config.yaml
arch: "swin"
model: "masked image model"
dataset: "retinal OCT scans (Kermany 2017)"
train_examples: 98430
image_size: 48
crop_scale_min: 1
horizontal_flip: true
translate: 0.12
color_jitter: 0.2
method: "simmim"
mask_ratio: 0.75
loss: "l1"
norm: "rmsnorm"
norm_position: "pre"
activation: "gelu"
mlp_ratio: 6
head_dim: 64
fused_qkv: true
bias: "qkv"
qk_norm: true
layer_scale_init: 1.0
parallel_block: false
inner_norm: false
moe: "expert_choice"
drop_path: 0.1
num_experts: 32
moe_every: 2
expert_mlp_ratio: 1
experts_per_token: 2
shared_expert: true
patch_size: [2, 2]
depths: [4, 7, 4]
widths: [80, 160, 320]
residual_init: "none"
optimizer: "cautious_adamw"
lr: 0.00093
beta1: 0.9
beta2: 0.999
eps: 1e-08
cautious_weight_decay: true
steps: 11800
batch_size: 256
epochs: 30.7
lr_schedule: "wsd_sqrt"
decay_fraction: 0.3
final_lr_fraction: 0.1
warmup_steps: 1180
weight_decay: 0.1
Rows from block 9 of a small masked image model, named by matrix and row number. Rows with one number within an expert belong to one neuron, the router's apart. Each number is 500 + 40 x the weight over its row's rms, rounded and kept within 0 to 999. All counts start at 0. Numbers have three digits each. After the name is the row's rms in percent of the matrix's.
After each expert's rows are labels from the 100 images, of 14848, where the router gives the expert most weight on average: "strongest on" is what is common among them. Only what is clearly more common there than usual is listed. The data: retinal OCT scans (Kermany 2017).
# router: router (model.blocks.9.mlp.router.weight, 32x160), inputs 54-107
# up: expert up (model.blocks.9.mlp.up, 32x160x160), inputs 54-107
# down: expert down (model.blocks.9.mlp.down, 32x160x160, transposed), outputs 54-107

# expert 15
router.15 105:533486479468530456532535489485536575444489544515496391504461420494427526525440530478482507510570501562566419544507471536518493526497462514484513546495454491538475
up.0 086:451473464483528497470484545495507580516604499480480514491468516590498503369484529473467525484585511446490515530539472503479495496475466504536499476516496511453495
down.0 102:486565427434523537564508523552521486521558518530528560525484540537579478467478446456470453486473542458542529489514494434476529460490546485480517556484488588470445
up.1 111:533550461427486458549452410508415534528533492495481527571511484498502481489496469497523511552455466460469495490458537507545488521463559445482513569509527525492565
down.1 112:483444525479458459577540532486517554472426513502469472529419476501591471484541532557514538549490593464498420517514479467403527490483483498440493464524500494529554
up.2 113:491531480443458498597451499467499420483532498491492507604551478518452506448504464464527518612541505444496504543460486528505468468479493487504513515465544453476601
down.2 118:431533480458405562587470533472471587466508446471557448534444503452488465518411505532472504516517537525560484548478401464514477466523506533491492522533460551526501
up.3 099:524546529541521511530520514545483436540429542532496465480444487502528513509489503544473494467445485574528490557475480552450522559489511489501522452482507471530497
down.3 106:525504474490491464486515442512424492530459425476416415466455543504502565475534553531436557539547489541485502553538566510535527559557508501479540582514440541511518
up.4 064:477512552503430467503576468607510519460496471479541447496499480485542504533502530574538423504441474410464558483513483491458525508497502552532480530520497467543477
down.4 084:479459543534543520523490554495520426467599531537499504473454557510482603469455497512534515471502471489534516474500469460583533501488481517564486398479516518436527
up.5 135:491566470506510553523421450480507501520547461482502527506555428549525535465489559403495515538577552533503526546431483441477478496537497488492497514459518464500530
down.5 144:513509542480482521475492481489544555468530516521455527584492488524490418538412437453496474531499557518503512554455534440539441416431477492470464429516510455536496
up.6 113:477530549472545511481498447493439521486486486473494493477489503491542529497457534516493442456417533542507506388533513460484479508520433521404469626489521497521499
down.6 119:473450582499545469451548442476481618528541516573480447515453477499601489471514494489511479488487531505510387511465502481472528546549479485413464474544448476468516
up.7 087:525485584541586539484540482494485517468463451479488504484468514454482444510495508601483504450505463551529496464522509495497555536533522519470505499443455498499442
down.7 094:553498453558543478443593489551448504495482535489436486414462582481513521498595504586442539447532430438530473494497526548528533544536464515497481498526429523519522
up.8 101:492540560513561526497557461502507474529443602548436458487456533456527477571504530570494480477515417531495483463516481499465560561578467485494461516499487534477444
down.8 090:469517543496541477394541488517476562499531453495490437433458497459526541480510480553458518477485480516515472502508500538547522489500470546447508521569455513493503
up.9 091:544473531573473503462458518428502489535422541510475469525462543482530444570506503609507460509484524608485476535509527528558438545463470539487468500533498530478484
down.9 087:477529478509483497452537462461458519519500504516420456377449483451533583513548487510446452493477489536567467499435450551503537529527423475426458593525462491512508
up.10 073:509493536514468539571549498540486526512451453457528551476500549505530556512507480512421450516435512542476510459583522478474548511447561468532479514573501534582445
down.10 066:516568541488500440517477555445537491429472508542549555528578427500505484512557492465542459487517541526557520490464508466423524466448536467509449467492481538478507
up.11 086:466512468457549461454472467457502500484534474507560465533529501500532514521460507522520506529507433499533539550542524478528492496522473454480583375447532513507406
down.11 083:441483457468461534585501541529500419508538446537525489521523524463512535499472533556446477444535466463533548459535460484539497469457534519510506533482495525458533
strongest on: finding: diabetic macular edema

# expert 16
router.16 140:460496540584485486498457531503456471500515559542462446508485551560540469480545530528516473447510486524493523536487458481420523557523518498425552517504504482472524
up.0 095:528433482527507429498432449477540553438531536433474455381502492526459478493462481574513480497487568571575448463536462527468537502465585513495519487519494490494509
down.0 090:511464453484455579493478491483470541470540509495441565449558440508492433532526496525539415530474519503492510460520514483510486451471492472501477475513512497497447
up.1 092:542422530528463472467547447485489510483471530497517491433478493463506502535505429565548489468529555477467509479500552539465527483505479494462519498507501529464449
down.1 093:473529447462510491517479515544471512486488507473473499483571477540486406477515498580456556466457480487485502477488497581491526468501440502516467442481450492504550
up.2 112:544433435517496529498501576484433535448522515440495538515466449483469468486509453517526481503432476511562522472518478474503496540493563514383555557539498476496436
down.2 124:528399455556514485479484541455477536441536541521515491493442479567452473512512455520487532521473527516535493460534560567574524586487621494481518545465415502553443
up.3 100:570511477493483521522555528449454498534523470411538516445523477476500463555524519454555486556516529464537469506496484401465527484464531497500533574469480444508532
down.3 089:486444477504480542512496528468473487494484430511485526434526508490526474483541477545462511562512548501498489513558504480568511519493555482452434534528552539481523
up.4 105:444540540525415488445450406498499561620510534481530555477515537503536434526452494502512439460525500539464487493520503475482511522555478470470480455485520513436447
down.4 099:549452512448496500513390500473487489575500508472515449555472551525486440463453557529494570539498523548520569477484492432514495481420499503458520567539563466527547
up.5 084:512451447522529508435533565522477474510513498529469433481389515465526519513551469527449457463497537440430540464517522451528542538447556503550516522509459475501513
down.5 085:522514496542552472457477433489502497559525509491502494560495500459490476618497459557504516487463438474483490545433519537479466538535478566473477439522526533512468
up.6 084:589505439515504473442472489507529478499512550537528475473415487519515518533583462512462511488446513584487420483464522552524501565524497510445468504556533534521498
down.6 081:540560437443507448567405479493509527477506509494579410505468494502453526480495560490546407494538457490492470507476422512442491529507545473535510525458558464512517
up.7 083:508421442564508493549461545498509473486470476380526535451543514391513506492503480527549470499441533471544471505458452541502485467450454530535562501495514495486501
down.7 083:492528490421494499460547534493438528443502504507480393382515524509505485513523583562514484487552458544548485479522506461538498410475567423504500528521510474526521
up.8 083:482566479451491545539482507467437504535449434474547599516562511515521503471456518503411483535507480473473532563560524585513447444496528501515534559480488462543558
down.8 088:498418520544534486435560511532525521475446478458540505457475447493528559491529417443470590442542457521457483542464516528509608548518478506489475542535511478498570
up.9 106:494467447451515477503501495576434484487559521536432455465448444467506469476542492588466459494463505491611487437511522498468519508521472501402475508565523510486460
down.9 110:564454494477537480460486517489525543482494594563538467537491470573448476550502432539540478561491458454457498442512537531460522552508491508498479520485450522539485
up.10 104:478503567472494503520572500455461492568451425490515489515487485544480490431477488506491530512547450482541516557476474472593586469511476500472492483478535511549545
down.10 103:488539506542538482494518511477487506472540602452497555501508446496526488486539473472552484415520521486570481491481514456475541627503536442487482526572451526510529
up.11 103:513516539561520555356499543436492492476488486522504500477495545512494420436542565513470484487473480505516494514487588478560480527496499536405439481526542552501536
down.11 099:452521505495425461534475415474463486511521544456525510509496519497452447523459442543499563537571466503484491465475470470472489572594459507541473522491501566503490
strongest on: finding: normal

# expert 24
router.24 086:561571534537496504529475512476509524531510436608483474518488519504371508453524471455511469545556502533518491459460469498460546472491469465419423493488542489514582
up.0 117:463489580522560461410477414458483505495540561536488529515522480488453510595508525482520522444498461481524521546496451525442567500522525536473505558488492485479501
down.0 104:515517566558504456427630540422517484526501558490467445470400503471482431505465509518486508475513531496540481482438454567468507565535404494489483537533544453485497
up.1 087:530467499448525563574545552483522508456507545557522497543521520524496493460469532452482453498479500535546472607497509485476535470416453554496516468487523528488474
down.1 085:504513513560472546525445499461451481523456512494433489473519483469482446523481460543432521448480518490547431526511506478528485469580504437459422482462510465532545
up.2 079:541478439431501526460505531477520547527541438437534522528488476517504468438524478476471475544581517427555546465532491454492509504474491471540461499485519532477505
down.2 076:509511507471526526541502493538495477536436453558476462526394502520534544513506551507416507481478520550484511523496540507491516540475474539498425546472484580554476
up.3 109:502454497560474527490536506508486484515542478514468550469544579571522537496478502520434470477509519499557515541488484474523471550524551535499495453478505453456458
down.3 101:502488481519511499483477513479495512508526562493538562477513484500470484528477510533478516473445549487494419542499542454477544511551489470475449445539523464486503
up.4 122:447497605514555470487500543474539489519431474483484451485428510523489534545459493423548544504484463540491476491480544506554521513544442493527502504465512494536539
down.4 127:445457525463524480480535449476389507525503527499529505459462501524489447445458492480500524491544496562475485513505514516509510525463511518484503572516419552454460
up.5 117:518501446521431504496473506500478486552549485511433503538561535564540403426595457485494464499574515468554535500503485472531459487517505455391553453496513489404497
down.5 122:429549461515533490501437484500558424549464546549418561504510512469536584521501468523432500459482468546513452555504516479407501521516521481484511414582499481490546
up.6 101:523492477401542560553465483539513516452472504553513480505456493554474467484448511456590423535528474462504506559423477454454563479470509562563498472496578576505419
down.6 100:489563475520461551496478531497452492500539464512506481498477510527494455475421496516522460520471533437480470551456553468528485501514481490500424485467528547490421
up.7 119:455454496485531458411584475528451486519472472514526529505538458442475516552451514603411516465425486540503461522519497504459457505562519533447501539547494497525453
down.7 122:529496569487446487521523479549531509442439460478463450474552529451510468486546538487450528516518544513451499453526459531588491457528510553455497463497459455529540
up.8 107:545450511520563518491508433535515479493533517483482498514482528575497478483501567522483488524594482495535496555511546437453562503465464547510500484475538462477475
down.8 107:496517439510481521501448563476538540448524478481507579493452482482453465494446498522532490500436597499549453536499576544497505546543483440515454507533553482549490
up.9 118:484521494433622456499507517521525495476466468472520435491433532539507531471492546452534536511498494492432525516521539476567510478490498496558475444473511473525495
down.9 112:461515484421536495482536567475472535523490470451524469445539590536507517416468520448480446515588477513474524511500525455598489529502480564551468521520480517533516
up.10 093:507519532521486445476638499520511530554517478511523523476444464486524529588567536554464556485480508472456497419507523496500508548534525573458507558515531506552491
down.10 091:511432492477581489509517446505551541441484531487548480439533440481490528520534521456506434509591541533475500438497485496483569440412577468529508496442515455535471
up.11 085:552453516559499508519434485465480466479495517487460536507516490525528412547468523482516561519530536522614560532502460475473537527510519530454527464484489522508467
down.11 070:514512536499519482494553516417541480465480536498470512550494507560454410558458377499482555499466524503515404539478537526461505542483507471471506476498562479512479
strongest on: finding: normal

# expert 31
router.31 095:523490568498442463415519417516543461515447549455492465550444509461493539578456503502461459477516507512449459442499502451536538479525499532451419529497505568540545
up.0 126:572480557473493498569468492391470505500517536503459484489548470508454465472499497483549465459509507468567504467449525517521555487464424518434489491492573462516526
down.0 117:588528533490552458533532502463529482489498511531485457503541556446519554478491549490532473586494481494538460437528466543468581451472545525472502552462529468511528
up.1 098:419527464474518507502562477551468532489547484534534498513539489468548577516516473544490489613573442485496488612537513440518534473519531517506533436487458541526433
down.1 097:523542471496529504525547520593415480505467513504533491453494529497530460486468489440568451490539473561441549563534479421532469484512467467503526490457477502535469
up.2 111:511498522498550550427501520521439467561462539613478394492495585488540518517501499461537491456491468460520524506550539555463492552543618509539510461529502536505523
down.2 113:574510456488491449540492500503547413472503517531503525487579466539439481463493517472508536518485512522542527532485500502477461418419535426557479485432515459542482
up.3 075:453455490440470497583450457455483534493549486416521510516477480504427413481472479480467427468461547489533465555513442440508476514546471473478439517500568436468529
down.3 074:442530458581487505523527468487503486544462531477453519498501511466520481455502508482496483470474490426582498449526442510459440506519511583468479490496499475472450
up.4 110:465456545461493496479490460391455517480506530560455482495500545494483501470513550489497501454514509491531517522477579516514524462433579475569424498518425527486467
down.4 112:522429525559491503456425576457598481509418506475537522453566481495481540452547516469467525537463457491506536484503524528512483470459565503549480530469536434556565
up.5 113:499511520528522501443489508489491489592500477508499484521481455476517505512460556466426549470496546452555523436577511518465475457565545527502495617494485573504558
down.5 113:511530438516487472564509468464536405506491487474469499550525506519494442506490506464503527510552494513486468556509448472500473514462517490530425455413460503462513
up.6 095:502529494551470509456456487470510531509528475500470447481485500501494415465535509518483464510537481500552489459534556568529570540598539493479523523526498484498513
down.6 084:447567426484492528457462518520510538495585466461431482500544473455478473448539547523500458473492518456506490501505462460573444456543477528513420446541560514504505
up.7 112:506566550553530553505489557497491516519470456534503543516474552454487563492478382431466482539528467449526476521480498539541459445482496532551559488526549537475479
down.7 121:521433544539500481439506507494510537552481544506519459447481494557468516515415505432559520552527490529470484530472520440420542554488498577490554526468514588488460
up.8 105:541541520453509441561513439470478521494526511517462453544513455474498480499496563594513459460505518501602492503494467518514498474555447504440508541480511415558508
down.8 104:471465615525543467441539484496518514494515512510493494488477501494562504528538485500516486437486544468507469404565501509479513532557486574505522496497416496457457
up.9 094:532530527552492516476513565531543534498547451416506500548522563495483536498540393426491449524533566489537527504472498507527455474518485497515560424484559508463486
down.9 086:460517551485569512518462483504489513523514539532491443465440557535486515513459482495514518458487424470403453480421510502421575576488507508446581511444570472506454
up.10 069:488513487454493490533433490528466580511496446449486531491509460553532490516516498440480514543544471528494558513526483488509498492525509527559538460512510443460368
down.10 062:536519516564483455452568522514476537428537549489476503528592493482436464520479446499494422464547484496509529497462555505513505473557563506448505512575472449491455
up.11 102:559524467534506475493510540581473524577508469437523514543509484470546520488501488509470494432499545447514503465458510532511483449472497552493548535496562544496546
down.11 102:547484517547517482518524411483574470517481535501450428512482516476494537565441516447505508519547458514467510483454485445457565593488532515548512527492459571457459
strongest on: finding: normal

# expert 5
router.5 100:461465471426530450496519469513538439482546447474558526498489554512518496534502474499545460469488524510450433517519552449499449503527461471533559500458449470483559
up.0 105:533596466479468490485556422539507472431504499473486504498481497548500541484492512477561500477571494478514472531466453496559505556559465463475530446496511493516497
down.0 109:468516477445543503454584504465473466481492540465539527497436496629453468526477499458567496477433522499465464536504547581528478512533504458543552477478508504476539
up.1 084:609515435506522506519514517529422460493503383497504537529524478503420532487515424489505495568527553457477477530503491535497431411478623535474477465492490553536474
down.1 078:530483461429543495447476544455496464492475573530479533517512523521494524530524483609508499479507532503618460422475493498516460438510401516536507547485523487509561
up.2 093:518456507455429462564518466521503494533416448500570428495488498472535434499467586574375431500553510474572558497480497467524465421596439489458480516498508526536506
down.2 097:469503459475516470498529554518539473447532451472616470446486493499473475466581447490540535471445515499508503522609547471495445454538506485487589395514512460545510
up.3 097:463520539494493573443558469550534525440454507492556518419489466442560568529415548540506490468524548485487491444497486454550539499569515475479507465530472522523476
down.3 087:524532490476501493437505495491516509512536500588493496511478432517442474537495541544489487497483513573517511537490468539467454464437472470583408486422580544507506
up.4 109:487525510480511460481501550593485516510511481585449436549536429450557528522434505503452526550422479531520562460554516595523446476497457471564559516513465475516454
down.4 110:534506453438464509504521508556532545543459436484533467439495499428554483501510520512470496568449518566525563516497540459523582395536493491547523503493449583546524
up.5 095:490470531473532415461533512519536537442420569528507440469444499581509467495485574442537538458554521484532490453465476460540565522555423542477474560457537536531533
down.5 099:433528535498535529471527496556517537518557453472522503522583492582452454437600447440550516478415441529454473599539540524480467556495432508543575446520495416481471
up.6 095:482529516549537509527480531550484494464449482478471534508539533456439573524526369455514497555570509461440499486513461543542467453503600512473443485466556602476538
down.6 093:566478496475559490439527562523434435490452541460465563502416511510520489499500421505470499511449538498506508539470489549538492486511431586556499549455534487465575
up.7 096:582515567508468455441403483446588559493451531460446562474513521485504505461511489524468452458486519591521530549479446509512521469466421522507498449528476527436493
down.7 098:433424533530510478575453474470513534522485506469455552539523414461470499475495556490488488538505556518549470469544508484531437498517510542460453451491524502518471
up.8 113:513487512518481485477483495502478484512516535453527486492519527506399470475538491530502572458414527506483482479465449537406514553579535461442561523475432518400512
down.8 110:472391490525457528583453389433432536479459495435455514506504533477475482469481534516536462520475505548443514550566502560502451551526480526472479445515446551472462
up.9 101:461526389534555537568473564492443500442505466485527538549468421566526470477554493519488476455466444504490474525590483560479468543525492524517541438581550491629488
down.9 106:477528492485562512448510547519517562524470475536561460477551469460486493487516559571486467490524472530498509500487495466538527496582404591524485538504497562508405
up.10 089:561453492507505505529465473517404523469536496480446588502557516504475540451496472526487520525482541490472520469500494567568493444437629589542441466524513511460558
down.10 089:548521445472461579418461517468513460515370489493526469495579539497497535506519509485471467553551509495596550548516422539508494496478485549536506489529499564471526
up.11 124:495521501494502452546563486569498505464484596555523491490440487527535504535480582469521497450525477465527464445492483483418562550547447479491484530464491571534505
down.11 112:489522499456529463481491459482478503462532486485518512493536455549455440478519533535558486404466444536446499601511487487529488482471433481568552490553501441478456
strongest on: finding: normal

# expert 21
router.21 104:576514563517551494540525483519551504489453506558481472500497518444438551543525461564471458483501518444502422456500541514482522435438506465503459582474544478488545
up.0 089:581557559538547493506489498477488488439516560531492485427454583528526440483457534527501514444451492560485565596481542544504512556514488518501493453535478500456528
down.0 106:458505504483536532505421477520603493501519474485492515531530473453525487476497495413526497575530561498468504486555515499550448485469554485491403471485541453547513
up.1 091:513521404484466533611495437501531503430496519497491488569476543545456428505450497458552472480529516530572555571461470487499495494435508464580503412452515519429519
down.1 102:481492435564471538547468571419451493495558470463522494468511480556497503456571508544429481478498562558618493530530509474510475458528471500477457551518567523447522
up.2 081:546425585478483480566553505577528503484481481497491389500554510459490510439601519563487456544462499505546481481508490517477551491558455481470520620521466441483442
down.2 083:515471538411534486458495488465504447555493493530494500500513525392569478480451540464533541529528523491470489497510465563500454532512532472441533519455501428490555
up.3 075:457413513512490438492528485566446547624497456525521492480514524459522522500568527598534523551562456468508515493491566417441484492529504534507514542525464534471496
down.3 074:496470469497525498508489528576436485528460461511421445502511527557524456446552506489518492507512455503529507517532501497483419453488482491503560510542459453504458
up.4 084:517547584555570522512491518496505485502467501474510483474445563495483491404504524481470531470469521496532516524523505574481457512469463510468487529484516452471453
down.4 085:495495530437530487551543429533541503506524433465536541438501472411540479454459481466484519494418556502479484445597513496537476486493504520402465497462529463562485
up.5 090:516489486579528524370509542458508477499458442469563482461526527511509516478459456468421501483530544545456518535497473502559504474534476500643448520493502638517499
down.5 087:516492474513520516537504444496479430514485553460470460541482556533483529549552587515477514464465436565504465523536543434486538598454557519500498422524507484467537
up.6 094:473464580551614491495521454519453482504499539537475543487508453465513565493510476500512540486430465469517486466526587557576494500472512503525528531531466458464554
down.6 110:514520499483448486540473514526529469531495480459473524491505455494511463519436457436466471517532509477463545581487452497487495519505517415510449424495511490452555
up.7 091:495490496446427473466501563518528487438468377430540479473487514508476463497476394451487482525491485515459470439549511504553518470569447505576447563489501468500500
down.7 089:431477464443500532460519465465465466509548529460523556513574477459514486502465585496484446502516412494491489508543499476503507517409546449523460479513477472530501
up.8 138:456566484485507455497517455501470509525487437532499486476479503483473521495492523541517532555501486462500522458487482547446499353486426506471495567561499504475478
down.8 145:496484540449507471440496463485448545492543559583461490475443474498506567481486504523535538486496548479471467406474480611455543544504468510429511548493494513530500
up.9 121:513571461522525453510508443492499498536466504549550442491495623486497524460519542534545506552487495468456497564459500475419537405451495454506550532497533468493515
down.9 130:513473569532502498451496507498584499431451507577522430509465483440518525497428525462486520559550535489539428472503447508512509494532492552417482585485501518468473
up.10 094:492490491493411445491470440478540490499568489488532559490478508514502530469559453584486416533562518504482526504498508436534548511484512472514533441491477458437503
down.10 093:505531487553427529466484457498535535437464602512432496506484477569480455502508562482522464474495563536587499546545473492551516517545503448534522490463507582413427
up.11 139:406517494397485451527509472536467485504502490540510608502451475477476565565527531625529474479485460448526478451492593488485473404437482526497524539533493491555537
down.11 137:470442501536401514465445525437491528491524533584520473435473514463480581469475527532483475493505488475489519539485507539504525534537502488512472544528525603503455
strongest on: finding: normal

# expert 2
router.2 130:579495480480468515471530559502495539495549509545465489501515416503496401530470474570545516456406468432546536428510539542558422524514468533539467531533563439440445
up.0 104:524458544539469519504503520497502487563508491468525406516469592554492494392463491484490568467475497525498483503511513537490479527520470485484548530519495499492547
down.0 104:476538570500475482510472449459438485496394545584515459548501525434498528469409569485523479515555524472469501429490479429471601509510486528478520510509453461531504
up.1 074:577466429506465528437498569437568541459505485413476569450511559479483477512464493491434494464446533550546503520595589521455450419499498557511512479537492527529463
down.1 084:474462490509553482443482420521463431531553564499412481489453520451476536516499535504544534454505524516494497567439518527456607572489524522427533497433502544475507
up.2 083:453523437447516524412489518410516527476501462535554577487527462540517528572513470504474518538467480524525531486456530502487467354579508526441582554577472495526506
down.2 095:566563508452495554546484446542559459477452550448576489490453545533522496516454510465493501469475431514567462519456488450442511529561537500468468483525598566472471
up.3 084:482464545513529505479510510468526542508520599311506447452495497468492469459454445430500488485449530533495497508539549518501496526463540507551471540500543527503519
down.3 087:529426539582542538493494547531458530491517562504410445528466516491512520471469492489525511461464461495534526513506534589483605585528512479418467548485542560444524
up.4 075:465522515525591468474537504512472448544523502553492515509526536471507512501575563468504517540526460421430486473444475519436473437526446488508485479485506465503474
down.4 065:555449468518493543438500496509477555531489538481457459488503512471469421453429498457498506539526465437525523460534506449525537507475483479528475495507524543477476
up.5 075:500525464488455463474499513516456477572508492519509485474562508540485519484531473499509443532512499477454554463471497514436527441531480517461540588545499487486517
down.5 070:559468483469469529442500485499550507526463426487475510479473549428490435417418484491503598518499506547555471526507470462556523428437480527486491510478511537508555
up.6 086:468512480550548567543497540511513443549551515517484448478521588497427518540543556522458524519557513503485431481572504504531491524530439520529467430474531493556464
down.6 072:475463496535551510442462518507474512523528533460432529582489459480463512438472399541561589491475537463498519456500516488551451507429474464457543486495453483513469
up.7 123:424490515434557421537506404569477505496504430472507548441450482546502484526534456479508502538523505496476529493524573432548521437515510496494504502486427497569544
down.7 133:487469541533529442564499495537549469500552460459532464509544551501474477454464484401564460469497502496508486478523489486512531484459531550598475506489477441562506
up.8 080:562455500496534485501514490542509519461520518491482527557510426519548465527409483519533640504465498527542525516474554529558464440502481547500499481541492438564455
down.8 083:475512455474561504507443462505501380613437548517513475465426570506497511482498507464527553515504475453532562550493504513450528492554492510497523481473527580493505
up.9 101:524488624544532528484478482509553499580522494532522509439534567491498511605466510492484455497548544469456464469529435462518564502532487515543445516440475464593508
down.9 086:499483582495513465401502448495503495528495577469494565548504528436461489489497395496620463497520522473509505464520443511525474451412518505495511414493549517481472
up.10 092:498475527463479394524484472535410531435538557595488524448507500531531501473435510508542488488470500492506513479509516520437516512453502494527501576484496450554511
down.10 098:471498461524504537481494532461503445545434441517519531555443478514495493447470551499470512518491582483507546516563462502591473459510462506427540471512492566474506
up.11 105:557516421513571529518484540494476484487549500529471544418498469564453491599559519536439492530499506499492495503581523488516516522530580501477477504486510500546529
down.11 112:512507403498480550459437514439453489463520472521477589539480408496499545495504420505568476495492592518527479475500455478553456550556547426505490486445468564464512
strongest on: finding: choroidal neovascularization

# expert 27
router.27 122:567517503462484551478511579483440527572462495428542508472497529494519484521499530588554551495472463474498567530473481588491469481475550476517560563574490479505521
up.0 099:470474486548462499501456493504506498576471523531446506588495475508455500514574511523486456535584565473478481463523458496523494552496557453460476416418465481552519
down.0 098:611386496529436506501520459480449525460568492448457502429507492534509524485518463521530489547540531521540498491564481508492483456491484477444574532532472530469508
up.1 164:515507534566498507457479436482535519510483496548435447537468524490513498414526512488506414432548590526577494465461480447515517575478499477528456483466524479436495
down.1 193:502500480565570498437524534538552494466520549539484497543504445487519500490497454469557447450502531478582510506480499407493531611478573513398510523554486559432446
up.2 079:459460440441548509493443463490504508506535565576537526424488466557420483441480560466577496536481518516486494460508548494508539540439515501440520517479524573533513
down.2 085:496480457436507511448470511465490495554494528475572508421461485505559497372552576523569463526439456455516521469474543458484509498453461513472601503544534526542546
up.3 094:542523453573454445537537491484494475541556506542521521474500512524493513451395506493430527550459521548501481537568466525452498456503424541473452502486440472491477
down.3 088:466411496519511565498448489478470429488540490456475501472589536537543473502527490455498502535453474546439490497604523517532476485523540530543521539454494518534568
up.4 093:521532517524448440518488526482500524497448607475475564497517495457507466566491453489487498516470513513601503489501534520513495481425551528528383540495486455513547
down.4 102:535508499504537456542527427490561459430464508459483478498442535549491495540470478501451524497479464499504468527486511537482478469473473544481545480570491543423580
up.5 123:527541509469481571522464461488515563493547503478450531476431494489462473580484525538399544477481498484452508462629466513434472470529499536503520523492455537574448
down.5 127:426477487502445532435539499417488532473442504432475551468500511544495502540524510497498425462526511474490488483503490478546505470561477388505494480492492549503490
up.6 117:474499469508469479455486471483493530488486533502533532492454464502507499589583508523530438496524506490532486467499522459461509503391569522540532495495513510537525
down.6 109:493451556533478477497547470497471451445471436480495537603478518507452531520490408470509534490512521493546456499500500483547473538497492460487514487499610488473518
up.7 097:498459470492562539538478520494446560530454477494530560487462509508444506465564482491533514488513506478493488523496482480607562525527525537473544477567508584500528
down.7 097:540501532444506528579466499454448471551496516499587460470460545525542498432512537496513498517523478468501478473456607457493511543476521457566512541502476479525562
up.8 082:511482490450540509550500552525450568473512516481506502435518466580472453491544527516522505481466525489497492435473515471519531487503564534428511516521477514469452
down.8 088:531507459477510487532470525434505448527486546479568465466517487571544486428510572524556492595499439497509517472412586459476519491452547504529531565514487506496526
up.9 105:479480520493478449495516499456438525419478509502476463451549495501524486512489515453557578460502487518508532469483447465390471457423458490523507505465453549454534
down.9 089:540391573487476481522557507491443449517542544461467503543504546425531531525491480490474586531474499511513511513526497560517501498468491447556470499498549488507521
up.10 102:495500481489476393470478484533494532462568647514481544492483421470542545583435474547416483449547492529475465470517504496435508564482519514495484550475422526488478
down.10 105:470523428562525538457539538467533555527501489394481526442543529488527485510515417522561518462511467484475468515534487512550503441530499502478514532555495506560476
up.11 078:448420569452464546494506515473533507492558485568598561531484455431521602496490462445475469543544480470473475499432520508466512460525379521535523529438537547514495
down.11 070:451412529497456411486469537418444475514454511512530592569497532476511541464493479527452482513445464496468534517503515512513513481465517426514491501540501460490500
strongest on: finding: normal